Weights of a small multi-label image tagger: trained on photos of plants, animals and fungi (iNaturalist).
Rows from block 3, named by matrix and row number. Rows with one number belong to one channel. Each number is 128 + 32 x the weight over its row's rms, rounded and kept within 0 to 255. All counts start at 0. Numbers have three digits each.
# convs0: first 3x3 conv (model.blocks.3.convs.0.weight, 320x320x3x3), inputs 297-305, a 3x3 kernel for each
# convs1: second 3x3 conv (model.blocks.3.convs.1.weight, 320x320x3x3, transposed), outputs 297-305, a 3x3 kernel for each
convs0.242:114106081114092111088112117102114169111082128139126093122093141107138093111113128142132080114133100115126124097130115146141132086118114093130155097140150082105153111093113140085128151136114144153158129151142149104134136100082109139103154148075
convs1.242:170067143184121112140122103145118108112105111115130127097201144163116068143089156102183138175090104150116108105102123155138088120121093066094082141115109110146104151095086131124132134132099178147101099120154177132096089086106147086138131108086
convs0.243:154140100124134171102173138139157115164188111090167098145113184087184133133161115107103089113135163164134096189106067161130085159114114178037092124142126091161115063146171059121218119066166122191150125144097110144107141136151107107114172112166
convs1.243:134139124093163117171119150139121160072124152196143112179110105188117110126138109178097155121116176106120152130178133079097107066112121107163140187083113090189116103159093101069113156119111148119122166128078116129178077067150097162139127117139
convs0.244:122077139125139106154157119066078173107107142072089082164130113141147092116152127122144150134093135118131149129097104091169133182125103106179142158089095154073207138144176161153079144131147118094079135090168114154136120130098098114111121059065
convs1.244:165130126136147112100190111120133104067126078146178058160143136174123082114136148118192120124122085118095110121166084103091153111120095190134183169137105123130126150170140125096175168103194089133113056154133149086133110179068182116122098128106
convs0.245:142153073111130144157181207141152106109141132100127137111193174160175180118141178095123112126105143114124136159147148087141087157129140081104084138144105076127117130122158163086118176133147057222149108143167075073125141130101091125130133120149
convs1.245:078139132137139111076120109137117113148105101150138211147122166183163130061102118166187132151180154201081135112086062221145078160152155170096168105131101111148089144132134113117061100141125142143143155137153103114108159151085072201103200138067
convs0.246:118139178093127093125087134066118120134112113163125036154170216114161222065082112097123144121138127108098090123067079114091121163088120109130096146146082119145181140113095124118144129094150153091115139107133080131155114088085169178118184179172
convs1.246:119152085151132106129199127165130134113153097139128109126186164203159167104138163108085072154168138138174121110117073098073147146143123065095153142098138157095117107119129116139098124144057132169153105097128124179103096105164141158127119196143
convs0.247:134126132089087085141167141175082158160083126059111104089145122149088144172139132142084123112125076104100094101101127128103142116118130146143124150129130113086125082089095093148098102148155120101175210126113108164121098162124107143137105125109
convs1.247:110159163162122115135086107150097088135108104108137137127139142115174124123114159110086083167083127119151095081156145111118145134121093128121071163128090098105089080099114122146111172138147095149132128121122076136124152155128137126112120101132
convs0.248:103144116145137108075147133124121120128135144118049171137092137121084092158208192136152144094117173115124142163137143149169185119083173112168081137153169187122126204136149134146133113090116124197094167103108129147162178116155105133098152186100
convs1.248:063071159149115119138098143125125148090117147108103099132185172142135116076091109130174157145137134120137170126119131179100120108142125165055119156171164159119154076106169067111127145202170134066165121124098164139143070101117118128124145127161
convs0.249:117143152130128124142152128061074084078150102068149163113082120088171035142125114185137057118071142088081129069114136126132127150128100163110188121139161158157102143119163168176133162156180127169106128175167188122107149140110109137100111116110
convs1.249:152137102124108118134103102083094143137157013125134109139137176073092104086114097170146166164173176164146077092102087132142105165117121111155112136117155141188166088098186139030161117147154159179092118083091159070101168165063111091086139137063
convs0.250:149170108130153211130144147202058101219141092141155076134127141098079125182084081102148102129163134127094134143115081115127085136143122142157155145081095120120131109107150111098159152130155146083086172033128122114115141142114153144140157162124
convs1.250:105121121080180150219166184155175173148110097125130131109100124147099155157108106081110131102092114111107098153129051109179145093170096170116112115088151085117131128162125115161148123095158106125163124110126103131163146148127140145163165113152
convs0.251:114113099093085093145113113139096167187133185186190154063102144151077120160095108107124091122136132090145191102140117126134158096114127109162085115079140121143139179113147179096070164129165100125105126096137082130134168098139137171119155152118
convs1.251:086142106132130115147081083145134127134147176153166153183156135160134134098158141131128081088103062140067093105070158162096120134087144113094147127139172141116202141159112201106150167137134094130092132129126041195166147124200159099126128136119
convs0.252:125102100113142122128052104159158093093156104085141110181125132110143125097104115147169124124106121107099127128180131129191111143130089116111116099151148128107123184175052197152147085085117102097137199131137149051138094124094143137091158122113
convs1.252:111183118129074131140163034089113087141167088170177171190096179158145147094148059111080155088082090084122134181207153147104154081120112165141115103121128141116138079061138125140076147075100109103127109085162080118138164119085125143143159112105
convs0.253:123159096151063084100167150101143148111144142172161177137158162161162141113139183063148158075133184104159114072119176065137140118179117098104176105179124097183112143143123107134104129145076163129124110089081050138128108129057117091148187161141
convs1.253:170088158148116152162176153139154127095132130125121129138144092110065112142138153137155161145117120097085142191072115122111147092128128118179136152129130154146094128071149112064142103114145084118132165116156177135065137153153132148161190141108
convs0.254:118218116150145108089158132105099146138071060148058082133133071064094098131157105098166106138180142123164164134086072094090098134134166173101064148184116144113137105159126171131119099095107135210110112147117115076140108140151079112143093123144
convs1.254:099181073164108051149088134132096122126116110155202202130128117140083120073111085109168095123117096153097139125093077094113115130126077053155137097128132168129136159194095166120137171168076092139167104099171113104198141145136117176121142182132
convs0.255:130167143140132119166164143156130138169094153122094105119052111071098155139127148120106124167110204114130125135120096101155120131155120107160086114129089117134131187121158144182144108175192128099104063077097060080130126131143119081134142140123
convs1.255:185110103124149124138158169142143131131144099116105078096084078079116110162157119166130140104125115104115181148097087113147087149137134198151127092088143137109085120100160221137140132133161130125075140131098093163137192162162132141132168106112
convs0.256:060143103170106170113142114175139194164165118126115169101114153158104141132145172112154126078158101109086142138099101103182115077090105127210149147117113052083149125127073123155092159111159109127154153125128162097112147128105165136082088153018
convs1.256:062116184111095127165095174076130126125102086113166104120147138086115062133128107156125136107138114145186179102139126115135174114141134120119110094102136142081151124138183101153126169118116119176166131110183140135157185117144136084159178135150
convs0.257:143135154165143170098137098179081116140150094179141140090188163182150180151140152110085102097107089111166139117144203114156141120087119108207144162143163104123143090087117090065083176090097166157155112126116115118121173178101141110111133132148
convs1.257:164147109129110110114118110123121175117085141145104090114093158085096108083151141071151144108098107152149141142103159158140126112130166148109142108177102125063122142137128185199160118131094160155146095154135102075113092132114150179221142117194
convs0.258:157147133126106164100141164105123099174147121181192100101121095181086114135197189184146129167121134152112105107166116125111103152139097140114196155118199144096148171200125133111106115125168120087084092145162163072145126115160126162155148155078
convs1.258:110117174098149077074056114152119152125081104107105098134162163170140117105141132080154145156126149135165116162159194150116123089052165121127182142212200139129134049125107134103134155099089114152164101120091150132135091085121121158184111104137
convs0.259:108189106145146125103111076115117145129136151137146057159087146096165169123117131119124116117112124083066123084104136098147106082090190160119137099145108121153181145126138166097098101121158118080176200163104147165147157168126134154113138147119
convs1.259:125123115067122089136118162102126119089118210159062158143142092119102150187150077087160157118118145139111136160133136146134137054080148126116140193150048122157098106120111130116114098165080105085116100112094058111138116136093204080112140119119
convs0.260:184088141119155092132157071172155061150096090075096143123120101103098162171104094073131142097136117111127118073123090111132131183160151132126130135176098161153098132136095165108128135184141104143100158116102111176106107172080070111125144060104
convs1.260:120143146141115134125131080175167145167171114144153198154069155123157135119104100122030100130065104167132076122057138115148099125127115127216192118148135163208179170136122173163101092092151121169121128142123140165217080146113121096109133065187
convs0.261:114069130113074146142088154136146178129152213080091156061128173122120099139143143175104179160151170186157158103129142099141093073157108098183143139131126093087082130129130145072116109132121137142143167133115079096114109122143128132064177115166
convs1.261:125151060141095121074098121145161189146105151138102130137127161148115095153145142128124202175142140148199099124158137117077145190069122086146131153138132137089152123106111076148081116144112171137152114128117108093130133133112199134099077084159
convs0.262:096122137096155167164165154097135152046114128074108116158158082132165129110160161142109168104071145168121113161150112138149178164125137184163145146121135105132105087151092137085146125164235161141100146165149088103128148146119188130084113148136
convs1.262:145169098118075132096148076088102120071068108092094162107109091123100126150133154194152100110127128124095125183081211059187123164123081145111123108106102122139039095132175133150148164189154139153168186136112109136131153086150190129078097135147
convs0.263:095109152124122148091125130118126125124137104119179111124130145163199165090079105131124150124100086128104129100195117103126080090143136181214140150169142075144139098123154081130101139097087110175145145085194106143121096125145149111152085116145
convs1.263:062126084125112167089138120167091133110083128106145101090131125096130137131146119169125135144100153112158123177065105128180099197073130142140107148195051079106142102137107158156133118189102147110155159194132141140196138110100099101118184108133
convs0.264:061076098123088167133112136119146146049106130142182113083159102129210199122160155106149111113109164159179134126149107097161100170093148089151124077192182094108121100056112150160147151094120180117080159111122069130178101134149134124115170109114
convs1.264:145148217046122109152089107130099124133107083138129140154080155154102147122190159157193127097177169177123151073185157142175148177173100184109143138129166200188139112079150086093123081118141127152197124157150183133120119102138146115183162149167
convs0.265:168148106139137106105081174148123147098144085096128130128167099085065126089110136150104159156102107066081115105150103179135117160160176125119113131135169109154202086060101147104125191114121179206152096128153052099104119116130135134139096163069
convs1.265:090129096145034097079122133098119105119123140099139119019091074102112071142128177139136118150146129130131112102188124141119159139146154144161124130170143190093171159174073132159122130121141125124144154125089147124154160147116113130096125142156
convs0.266:109071111113060073087100126130195125138146139191125121094069114125114130059146165049064116085079123114109102109139152100182112092147135147070158101153090129085092109131105136138101125153139148081137149109118094154178109064089112129101167124115
convs1.266:198121073148131126140130099096087160091142103140086143144117125113114130160088104169128167084118119124048122105166155125134158177136130139165089154133139089151072086199148111160151133146161110128200172119154169081150144061061186110120172208062
convs0.267:115131167131147142154139110123085122173154136113142129141140129145090100119174104112105088119118153132129133063139124189193109148179072089138147125113125206120116115136130144156166153125158156098124157115145144084119096116146133078132143085086
convs1.267:191149125133130162144146135079105115108137078080122100136121184096129115143091152081150148105139121112151138125106199108132134137149195156166053150147184175092151072126127144157103134153110159090126119139141152107034088112132071136083126165098
convs0.268:122143197162177169085120139121115127084163119087086115112040130157109098135120135062112090077128107119169145105082069121096133096176140129112121142054121106165198161140090128101140087106137121123173108089110077116099095155201173106216108121172
convs1.268:153104135112140088174155137136163132139142144127083049100141125084140081097140096154102143115131140128138126184104122098160140136147122087102149110236158086152145130092179107090129145109133131117114087110105124153114133131086105148164164139109
convs0.269:097146142124120169114155106163136079195134156209130148134056116133069122151136099110130168078121147154116185155178099089096184194162188093110083119101128106096150089084128148103127131105107148122120053085065103051124140120155171167206188175178
convs1.269:173128143084121137163125205128129104141097142134136119098087164061074105116094069135162163164074179137128121096057110040148120140054065092148117130099073117144097130099133143141103113118128111207163149074124142105106123169142157140190150191131
convs0.270:110117154165109089097130128159166081103092127139133127109107106049134136165115086080082140093119152048078100133102155175105118128134136140108123151155175142182092111140132144136161195137121172149059089121110175076131096127114124130148104160095
convs1.270:105058156058103132095166156127103122118133132175161159123151104115111131135110092181196164141161121157169118112183209110143141095135118117067144120091162114123136153139144148117104117105134093145107146132092060114143140112114114148171159100124
convs0.271:124089150116115124098075142170127138114100061114139109126126158121102126151161121099075153131073125133177158137124162102152182122088118059129149080168140089106148150105086112111138088158091169123111143105117120140100144121135162071069085095124
convs1.271:134130149123086104093168085185101073142097175100164191103174093124152132167174152113093126097125151163083105150043155136175100146115115127110134140081066142071064140150111176130116149178097102130125135085141150149142129112130147196128139135098
convs0.272:134110166126161074120153073103108093143151144177115122177148128109132140139164109127119096128157109086118135123113087154137128039121140116178149185099098105124057203155124151189159142154162123098103138124114187165128058135133119180148126153187
convs1.272:191091222151144151121104170119158066079115120129087138166121125107127109129154039143142173138148121112077159091070126071045158169112126122146110165130136131160126120124140105140164146140165102116101117109133151117106131129146133146167146189094
convs0.273:219162144139161152144174138105158158138094156072163190124179122145126180090148129093147144133114121115105160115242125120120124091055152142144166134095094065117141082185154117137042145125081090148101097092106144165122166111148134191153124192167
convs1.273:207154065167184123117125122103129162166172152124164117188139205164187161137046131104104141122116173134160142062141151186079121217113064140057168131150101122116152142075126117121172113127194124097174058126062098100122145100154136069165142154126
convs0.274:111098119102123106128129124144153115161154085133161207138153141113124132195121147167181160112119126138141085126081087176139140202129112110098094163114088175109206096142171165127107114087103085129145105128155070081206084157214140139137131103137
convs1.274:148072162150151100111107134136120107135151151128182144092156119114089114139090184156117139160169171158165183156108120091153130104127142139116122141184144138076105141114102096161137101085123112161048113116100141091134070187087093100185082148153
convs0.275:153139164128140128128116179097167191088089132093171157098106146095102150107141202110108099047093151135067138130089117194155091156057085128103106153090157142164173116121136080127179075122150141177123135153114123188101072137120091126116106136165
convs1.275:136158164109073124139072080120171093128112173137132104059058148092078066124130149123125122054124127105149172100158091148164171119130122220087108127118149139130063146107077157091144128133127151096147108068151128115151117090093139118157116163092
convs0.276:097122107094100112100121181072106211164112068127094123136098140125103122161159056103159140150144143183158127105165187134163131161106141123106201091058189097167209181116121142146110143109158121162111138145092221094070238120071145152045181138107
convs1.276:141139147135163098142130105119170143141102151108155149116092093149110122146070134120116177144108104115127123115153056192152176143131170157062092138193151171185155126155152132154119146111111184131075125128172096150111068134090135060159088119080
convs0.277:136103166149154132116113152069147120167132166084166175139087085214140125162127098143153083130152091150117083109178125147159170164153116124136199085150171139181103123096091204208106214166122130161161117119162140100109035143177122137113130112134
convs1.277:113051192145103126193167183096089098174115131139171167067067101096163158151183097114106173058151158138173143155139157124075133135101095186145075128143122170107172105149149132120154107118172131133149147169114125110118168128181215202156157150175
convs0.278:141164097136160180113128124093165170120126138137188150109094126105190156106138158158169186137168123149175146111107112104110101072136178076172154095080131099130135121190189106133159082114136128121207115087163076104151063119155136121193122058104
convs1.278:155129101112102110101143143075070108113106093123124077103142144174088083115184079114156107171144108134101097075047175136061113200154082110139104121132132105129099078157152115147133148097142057098104083099104110156145171193134122145174100189129
convs0.279:092124104108167141173166098125128098092176126153127166099139168099112055129195113190155129101156148099162146086159097122159134133111136115096154135128144169158113126060145201127065134174111130137140210118148153131129103157104134149102123085171
convs1.279:159125150093160104086157169153143087132103173177105105157110077161164114144093128105108151108181185147148144150178145122216126133075108188133085118129075094085168064129124137111134118121163129127102132101118083091049049156123121119081097078186