python train.py --model="multi-label image tagger" --dataset="photos of plants, animals and fungi (iNaturalist)" --image_size=48 --crop_scale_min=0.7 --translate=0.06 --init="kaiming_normal" --optimizer="soap" --shampoo_beta=0.99 --eps=1e-08 --one_sided=false --decay_fraction=0.3
Rows from block 3 of a small multi-label image tagger, named by matrix and row number. Rows with one number belong to one channel. Each number is 128 + 24 x the weight over its row's rms, rounded and kept within 0 to 255. All counts start at 0. Numbers have three digits each.
After each channel's rows are labels from the 100 images, of 14976, where the channel reaches its highest value: "peak at" is the part of the image that holds the peak. Only what is clearly more common there than usual is listed. The data: photos of plants, animals and fungi (iNaturalist).
# convs0: first 3x3 conv (model.blocks.3.convs.0.weight, 320x320x3x3, each kernel summed), inputs 80-159
# convs1: second 3x3 conv (model.blocks.3.convs.1.weight, 320x320x3x3, transposed, each kernel summed), outputs 80-159

convs0.44:152103174116082142166143156101118129113117140179137202158108155133099171113122135148125130121138153069104156096146083140138112115128145101173106110127131108143114140112094127126127181151135094129166143118125099109155104127115146148118135108
convs1.44:156166092118109111113110143119133156086116144135134154121077135138148075121143146113115091126093150125157114112117127128127119158140109119143138148115110114135124068135126175129131130118133098118101153174102145166144124113078119165121121125
peak at: centre

convs0.128:120145117119061105079150082119120086107119161194123158130157110141137080121144124105161115121116100136139121125175137114131128146115124140144080127126172116122151136134132133125141084140088099125103133110129075116148148131137134145118167117
convs1.128:106117131117087103126134116156084126133068138105100144078137145103157104115097135147122096114123104154136111077130123124114138124127127154097129121174146096103138089110122148118118122174125129121112131140178120140113148111107160124170144095
peak at: bottom centre

convs0.177:092135111118133119124121136102116150150109088113171113089116143120138122093129119114081121121156132158143085115142145151137113180123145097095134102126137128114143142144116105145111137124125165114111105144095150135100107075102189118137109078
convs1.177:144105148125135128105107176113115139119103144105140095153111135138129090132141088109133136138081146123185122143118118140153115131123119101149171110094112120136148129127115149134118160133131127172103085141146138095146141112140100095131112105
peak at: bottom centre

convs0.99:143176156142118086129157153147123094118120118134125130126101126109134123122085149147112133098128097113153117116135130140114124126100138130094155168147136111135124123151113123154123115123107141140145114147139108111125100135152116109195150109
convs1.99:120091108125130136141137094133116110101130090138109118149130125130146114121106129117136088151179137129134125133108151123133110095135120140107143159122108085136130128160145105133120108175139111123110146135155084138142089166124136154130100150
peak at: centre

convs0.198:126153109161111111176108100113118103119085160105103124108145116124162157083098130157124130112186120122143125107109125122146135171089104169106156098134136105116094115141150122112141098141114138128157135145147126078117126185137127142140112125
convs1.198:135144139161117125173151147115146131090153164196155102147107118085143133160161141155139104131107114139179119173105117152144128159216139159128141138140100128143167137091116104139146112215171162131130159146126123099132127126122111105128141167
peak at: centre

convs0.185:157121152121111135128131156116102079103125102144197177144113139154127113091150123119128088113104123108105147153121137101144170116123129137087122121078098125067118154121115140123121148124129133138143102148103092127085089124168144115111102115
convs1.185:077132173126086124137147099110100134151160097088109108094155113127129125115167202151129115090126100114119124177116121111108133116103104133156108085102076109148099135124114124126136082175090186125097135107109128149146131163105131124120159170
peak at: centre

convs0.178:090093157165134108123129131144077110124151107132125130101126110099107142168115160109081148121113161107177146163098113120129112129140064129133094123170166136112146098094079160156123104136115096164160144109102101125104134102133093118164185121
convs1.178:160135098110118088111093163133096135152105084134121139150128147086159113123124154109158132106143138149172119166088103150152148163123132130115131143183104146131117150137105131167119124125074131156132149174129075117152154129101150127141122126
peak at: middle right

convs0.78:107137104143140135132109175155118130133106123101124091161142091128123111094151106127108143105120117126158115136126128119132160148161122116081142148085129136111154127113125127143104123157098126118133131108196161128150132132111116120124124082
convs1.78:140071092102124132141136149104107138141145140115123133131127146107116122100147144158141069091143156125096126124140150108154139146089117179117093131131171122120152173146130138102155129148115096135108145161154117132125110121187121120119121127
peak at: top centre

convs0.122:144097132092126124153089130100114136097144096142124147074121142095115063118139110129134140116136134133163085105119160134119160097187104107105139115116135090116119138106107108118153108118114173162126152126145160129096111127132190126178137156
convs1.122:190141112097157155123082148109115141127148097091139128096133111178158164085154182162121185089153163099142125198163167189133112097195128126150121110120119130109117134103123108145106126184121115135098108124157131092161106162139164157135096154
peak at: bottom centre; centre

convs0.274:105119162087125105146156118178142140142118115140125130141133084106128121114111127102141071108122090126140124120168169113112098065109140114099084107112069137147090107098139124124145135131144122148125146149115120144110153092100097143132159116
convs1.274:112103149119168079149141114149112075131091137124135182150173125123133137124130138161101111133157113131143101154146157121204136131133156122115170149144128093072136117132141152094169157143131209096146136105086144140134138107124096122121125139
peak at: middle right

convs0.69:097137166172126109145118130087165125112136123093152113115112101092147143118156136130112081142097126140134134138136117163167154093102116104112120156134116104124144116141127139143097193127121120135149126089156163188116111102138123149083151125
convs1.69:168114133116176087131073099104158127151113106148141139124140147114116106088162157067142154106112133102135176131129145133171087140106121112146100105133131164096120135149151164168148161108121130140137138132127154101126157137149167190105120122
peak at: centre

convs0.96:154097137098112184146146122115121141124169187133134124090117091118130136128140135080139104151084120128154103136126103116136140115190107132100162145181156146141129162126127114140136122138082141147135074130112132137155069145125159127190123139
convs1.96:135149113135085087197094145150101083142163137110110110099122104137130132124186172098105111121129115127113130150141158149113136108176132146131145116100139180116101141100123123131116153115101118115112131124132142105181107163138131140096111149
peak at: bottom centre; centre

convs0.247:125189156139127077130127119141127139123074109111115140137102148137126148091112119139136143124112159108070117150169147111119130129159112142124140087098099140112129168123138082118121111114132137126143117087153114132147136151138140117128136088
convs1.247:152075130114138121112123149090157142116117130094125119155077105112115138115104171123136105140115120141161104104095130130087114092091119083127122132099080104123129145092118074094142120105120103111132122123109116149149137183108093124134135112
peak at: middle right; centre

convs0.270:159131116122091146089178105093172102116179138115105078118139115179102144122117153112132155149129143103102138092168100109112122137108134155141166118127101110101123069119121147120106148145119126116118151142139145133117132086121112104148099117
convs1.270:115096126134073119149094143140128148170133139087146159171093122121143127134139128108099132131128157086091145131111142129131122120094129118125115116152100146172087159132137163080115106083133163126148157096125151178148122139119106118113169144
peak at: centre

convs0.97:136146139081166111126086131191134153153135169128120070154163095063125123148163132138127090110099121124114134140126118055156133128136129114111111137126141124131153156140148139088132138152149128139109130132097114130132139165131141117118144132
convs1.97:125110146116121133137107055196173150115137114107134153131119127141146090094130097123120152104116098107087103139148136145140124116068103125164122143129088124175123162122110173083132142136128164161144173142140147131109114111100107136157127111
peak at: middle right; centre

convs0.176:121101127131152158155124123109163114159154137147160118110114126099172155122131095121137133141106100084167128113122118160121168115105113166144118173110119101127126149134138141100125086121111095118163136108128104128139082123130154105155126107
convs1.176:120097129166123140130125108192145118085127132124166120151125102113131153089170189132122123158089129114139106142114126156147138152106078144105097103113131173130122116105123124121129080123098071161155128109128134128148100103134115130097128146
peak at: bottom centre; centre

convs0.226:140135133115116142122137143143123136148129131095101110095128105096096130094168109099155162127121146110192139142099116142110103141154109105135121139101146127106139121107098141107101114116148149120097116176112097141142125165124104103149104135
convs1.226:109142136147139142146148186124134122166126136109158119135132110108177150148105101111150140120114126145156137120134128156126107161132115105136133143133149102156143185131131138099132102114146156141161100155177112166128116083115108115140144151
peak at: centre; middle right

convs0.267:089109185109108113150169159134091143103108154086081115121118141079141128089112102102147150150127097081144105146092130123122122084128140116132131164131127150113133161082148176066122132094171113121113126151104124134111125179151096084106106102
convs1.267:093164177133123066117144080129145134158138151084132136118127148116133096128112105083117124107225108135136127131202107112126098139112117116115139100124099119153122145073150115148097123109142142125140149128127145116089106100174172096149164104
peak at: centre; middle right

convs0.92:128134122141125144106132131120091120117166118104089107104125103106132085126119148145098154135070090142126116126135147132152150136142111101128135105117113100162124124167149147155119148122128102138146125115154150112140128117097139117186161098
convs1.92:144094094156133128123100148151141154095119116172120098125134116095091128148133126079085152135125116130088115143121133163121163143165160116140138133150129101146146138118120116114122173129154163147146123125150149149119113116138145131118145125
peak at: centre

convs0.54:094153113110101146149139113116169133149131144125135127114152121127138179090165117135157141130137098108112133137131137129103127132169120111112138087085116146115098149146098105147163162126106139073141101147138117131108138150201148124137129098
convs1.54:132134140103122129140127144148133132137165116135121169159111116154142127120143179111108140115130100135132139088153101105166093129097131123134132160112084114107140172132130122136124129163122144096097155199104104192154153142133141144137144161
peak at: bottom centre; centre

convs0.13:130121144146117133107131120154148150113159125139116108142116147129119118096106106110092159140146104152187145106119071102100125140165129135121140085132122136131132135124118087130109125133136145157129122122190164103133122125151101095129141124
convs1.13:114142104135102125105129115117117161145133136122128121126127135111110139105130093111115141155109080128174178124161143120115118102154106094188193157170155122104144166120147099124088094110123135097160111110156138134108110169096147151061145130
peak at: bottom centre

convs0.56:137113119090110206160110090104138139099110128122129102126083099140139145147108125132095107147119143147137122131117108137121131116116151142085130128119139136088140197119111167108117128144105075113137160201123152130127137165156087110134124118
convs1.56:174109129104107103154136147121103173143132151159096162156152123121110160135096149142128039130142157186112140131140137133115113142124137104144137146175171132121107164180111097176124100109111157112142175164144130149164157126119119114153147094
peak at: centre

convs0.285:113168150143160127126110197109143091124143119109145192125097116153085117134141118105098087090162148115172132141138117132133115131068139121117121135123140151099161132145128128100111125151117148061123107165151169115123105169095187166145116106
convs1.285:140067161145117121111125140106151105138141135118126162112142110152151099119139127155125097187144138120128121116115137137135135127162156123113166179083125109141119131152146135166136128161112118123121120102131139119138114137125104118133125129
peak at: centre

convs0.202:130143118104105138120120136159140157139137112154130099105143099117087131149128127070155105102136131127149119127121150144171173100121096097097108120137162161117135120115155107144142088152129099125108141089080123100087138091124129134109145155
convs1.202:132082098128133078154102073106094126127134090133108119110084112129150140094098102122182112129152103125097146112093117165151067132118101101075112106105091126160181110079135076137128154146145142140131128108088145126150104117102144099103112127
peak at: middle right

convs0.189:143122137119139154111120128124110125104127145144139076205093115127127172090142196113126138161145145141089119156124124137104164150145128156191135122088158121165127159142113099098119130101123095138101125140165154121113146122195111092126148129
convs1.189:101138149181091099113117113096111111139087143122115122159142105123152141121143143172132139149168147089128140118093113110092146111074109129144124107094119113119119150134136110103144085115102163118181107140128081118119123097135101166128113128
peak at: centre

convs0.121:149120141125134112124119189129098117074117138129120130139121172120121099101116170150148143112142135090142120107096130100128114127127123159107142135130119120094106174140061122118148139105097136123142093126172112126146132147121127145140134111
convs1.121:116121160123088097146175165114128104126125111154142147113106137111147136117131135147164126124127088076117127128120161094121138149126168081074123160109139107100118146141134120114159087158055143063128145146137150134139118135126108115128084085
peak at: bottom centre

convs0.105:119161122125148105129110143097107110139084119127126120143139155186134121164085125109177135094142119085118146105137121111131128126137105138120139098118138140122190112108098130113166141163121091144117116125108128119095187141091091139081113153
convs1.105:137088107124128098117097148148153084141141120124122157140122122107119171149122123091123129123175136121150109184113134118102103144148126143107134102098096101135124109102092100131123133140112122090135106123121144105169156131135107067147110119
peak at: centre

convs0.289:147125115128122122118148108119097143123145149124127119129119157130100091165138108128110110130169160128132110119114117140114127117141133127124098170153126129135134098189120152156124136129105191129106143163107088105088074188135149139099143159
convs1.289:138147153121102127141138121127131148122139055149124112154120092149132133111133094125124140135099110096099135107118163103118147126113091158116123124118162112133118125154149105139139085112075186111145138140115105109102080157105155115095138104
peak at: top centre

convs0.316:151157154130100131130122127163118118124110121158112164154119101125157166120128122185174117130168120157114156128138130103088128126122084103139104138141090178147136164085115130095132100106082121108134133161147132135127149162176085117132133129
convs1.316:124172122135086192123118108170141129084102112177102162143142097094127101109121142142177096137135150110110138126088132133143137105135107099099137122078099122124107084117126117121134137150115146061142182191139150109108136188135121166141109125
peak at: centre

convs0.108:111121143123109093125139092167133104119120153138140134168184175141136152144127143175150098099120100121095102121147121132145109129170122131138132123144124160111138113123179135113103096095155138117117134114097124111127126104111062132137097144
convs1.108:131172164138111103126132093138192121117101179095115134133123131112092138138114108134098096117142129160109157141137111098161136108119123135124060101141131124111102121152139111098108151129094121145121125125113095135125120118155095185086159130
peak at: centre

convs0.51:156122112145126144119093118128146137093166124151144140129099103134096108120156144117140136153135111145111123075157141147113126141101129088100122147154119094108149108145110167103150138181136121137114115177171129096101115073099135128141146107
convs1.51:158126163136129145132134114223096133117145092105162106117125117133096121119143160136150144108136133157124107142135122097158060088133126125165133202102157113219144081115142120106116129114143109147121114130162096085146080098108133132131125119
peak at: centre

convs0.234:120140135114102151116128117130124112139095142113114138149145130128134154123122084123114153126133076144111115081162107163145130141114121127129147147189096124120118164115146211106140139122119149150132109126116112172141100116159135095143145083
convs1.234:092093118098147109108147152097113111106100107101148099097180153118128164140129089132081149111123137152114136109197118136131129144120108102117119124213147150147135069124184132107139146099170102081135087132146122142143136121114119104103073141
peak at: bottom centre

convs0.201:187174121165125123166140097129097145094143129107154119170092107095141138095115124110127099121145087116145078079110152092119116106125113127121116119140128104122132115094124139152160081141109136125134120102144179124114136118073137118106140143
convs1.201:109156101154103124133118111103114109126106128097101123151133102084129130130156122134118147135145173142143126073143121092105130130162115106115093118141161133094120147146111148147145106113169142110129126118104088158106126171150080110127118142
peak at: top centre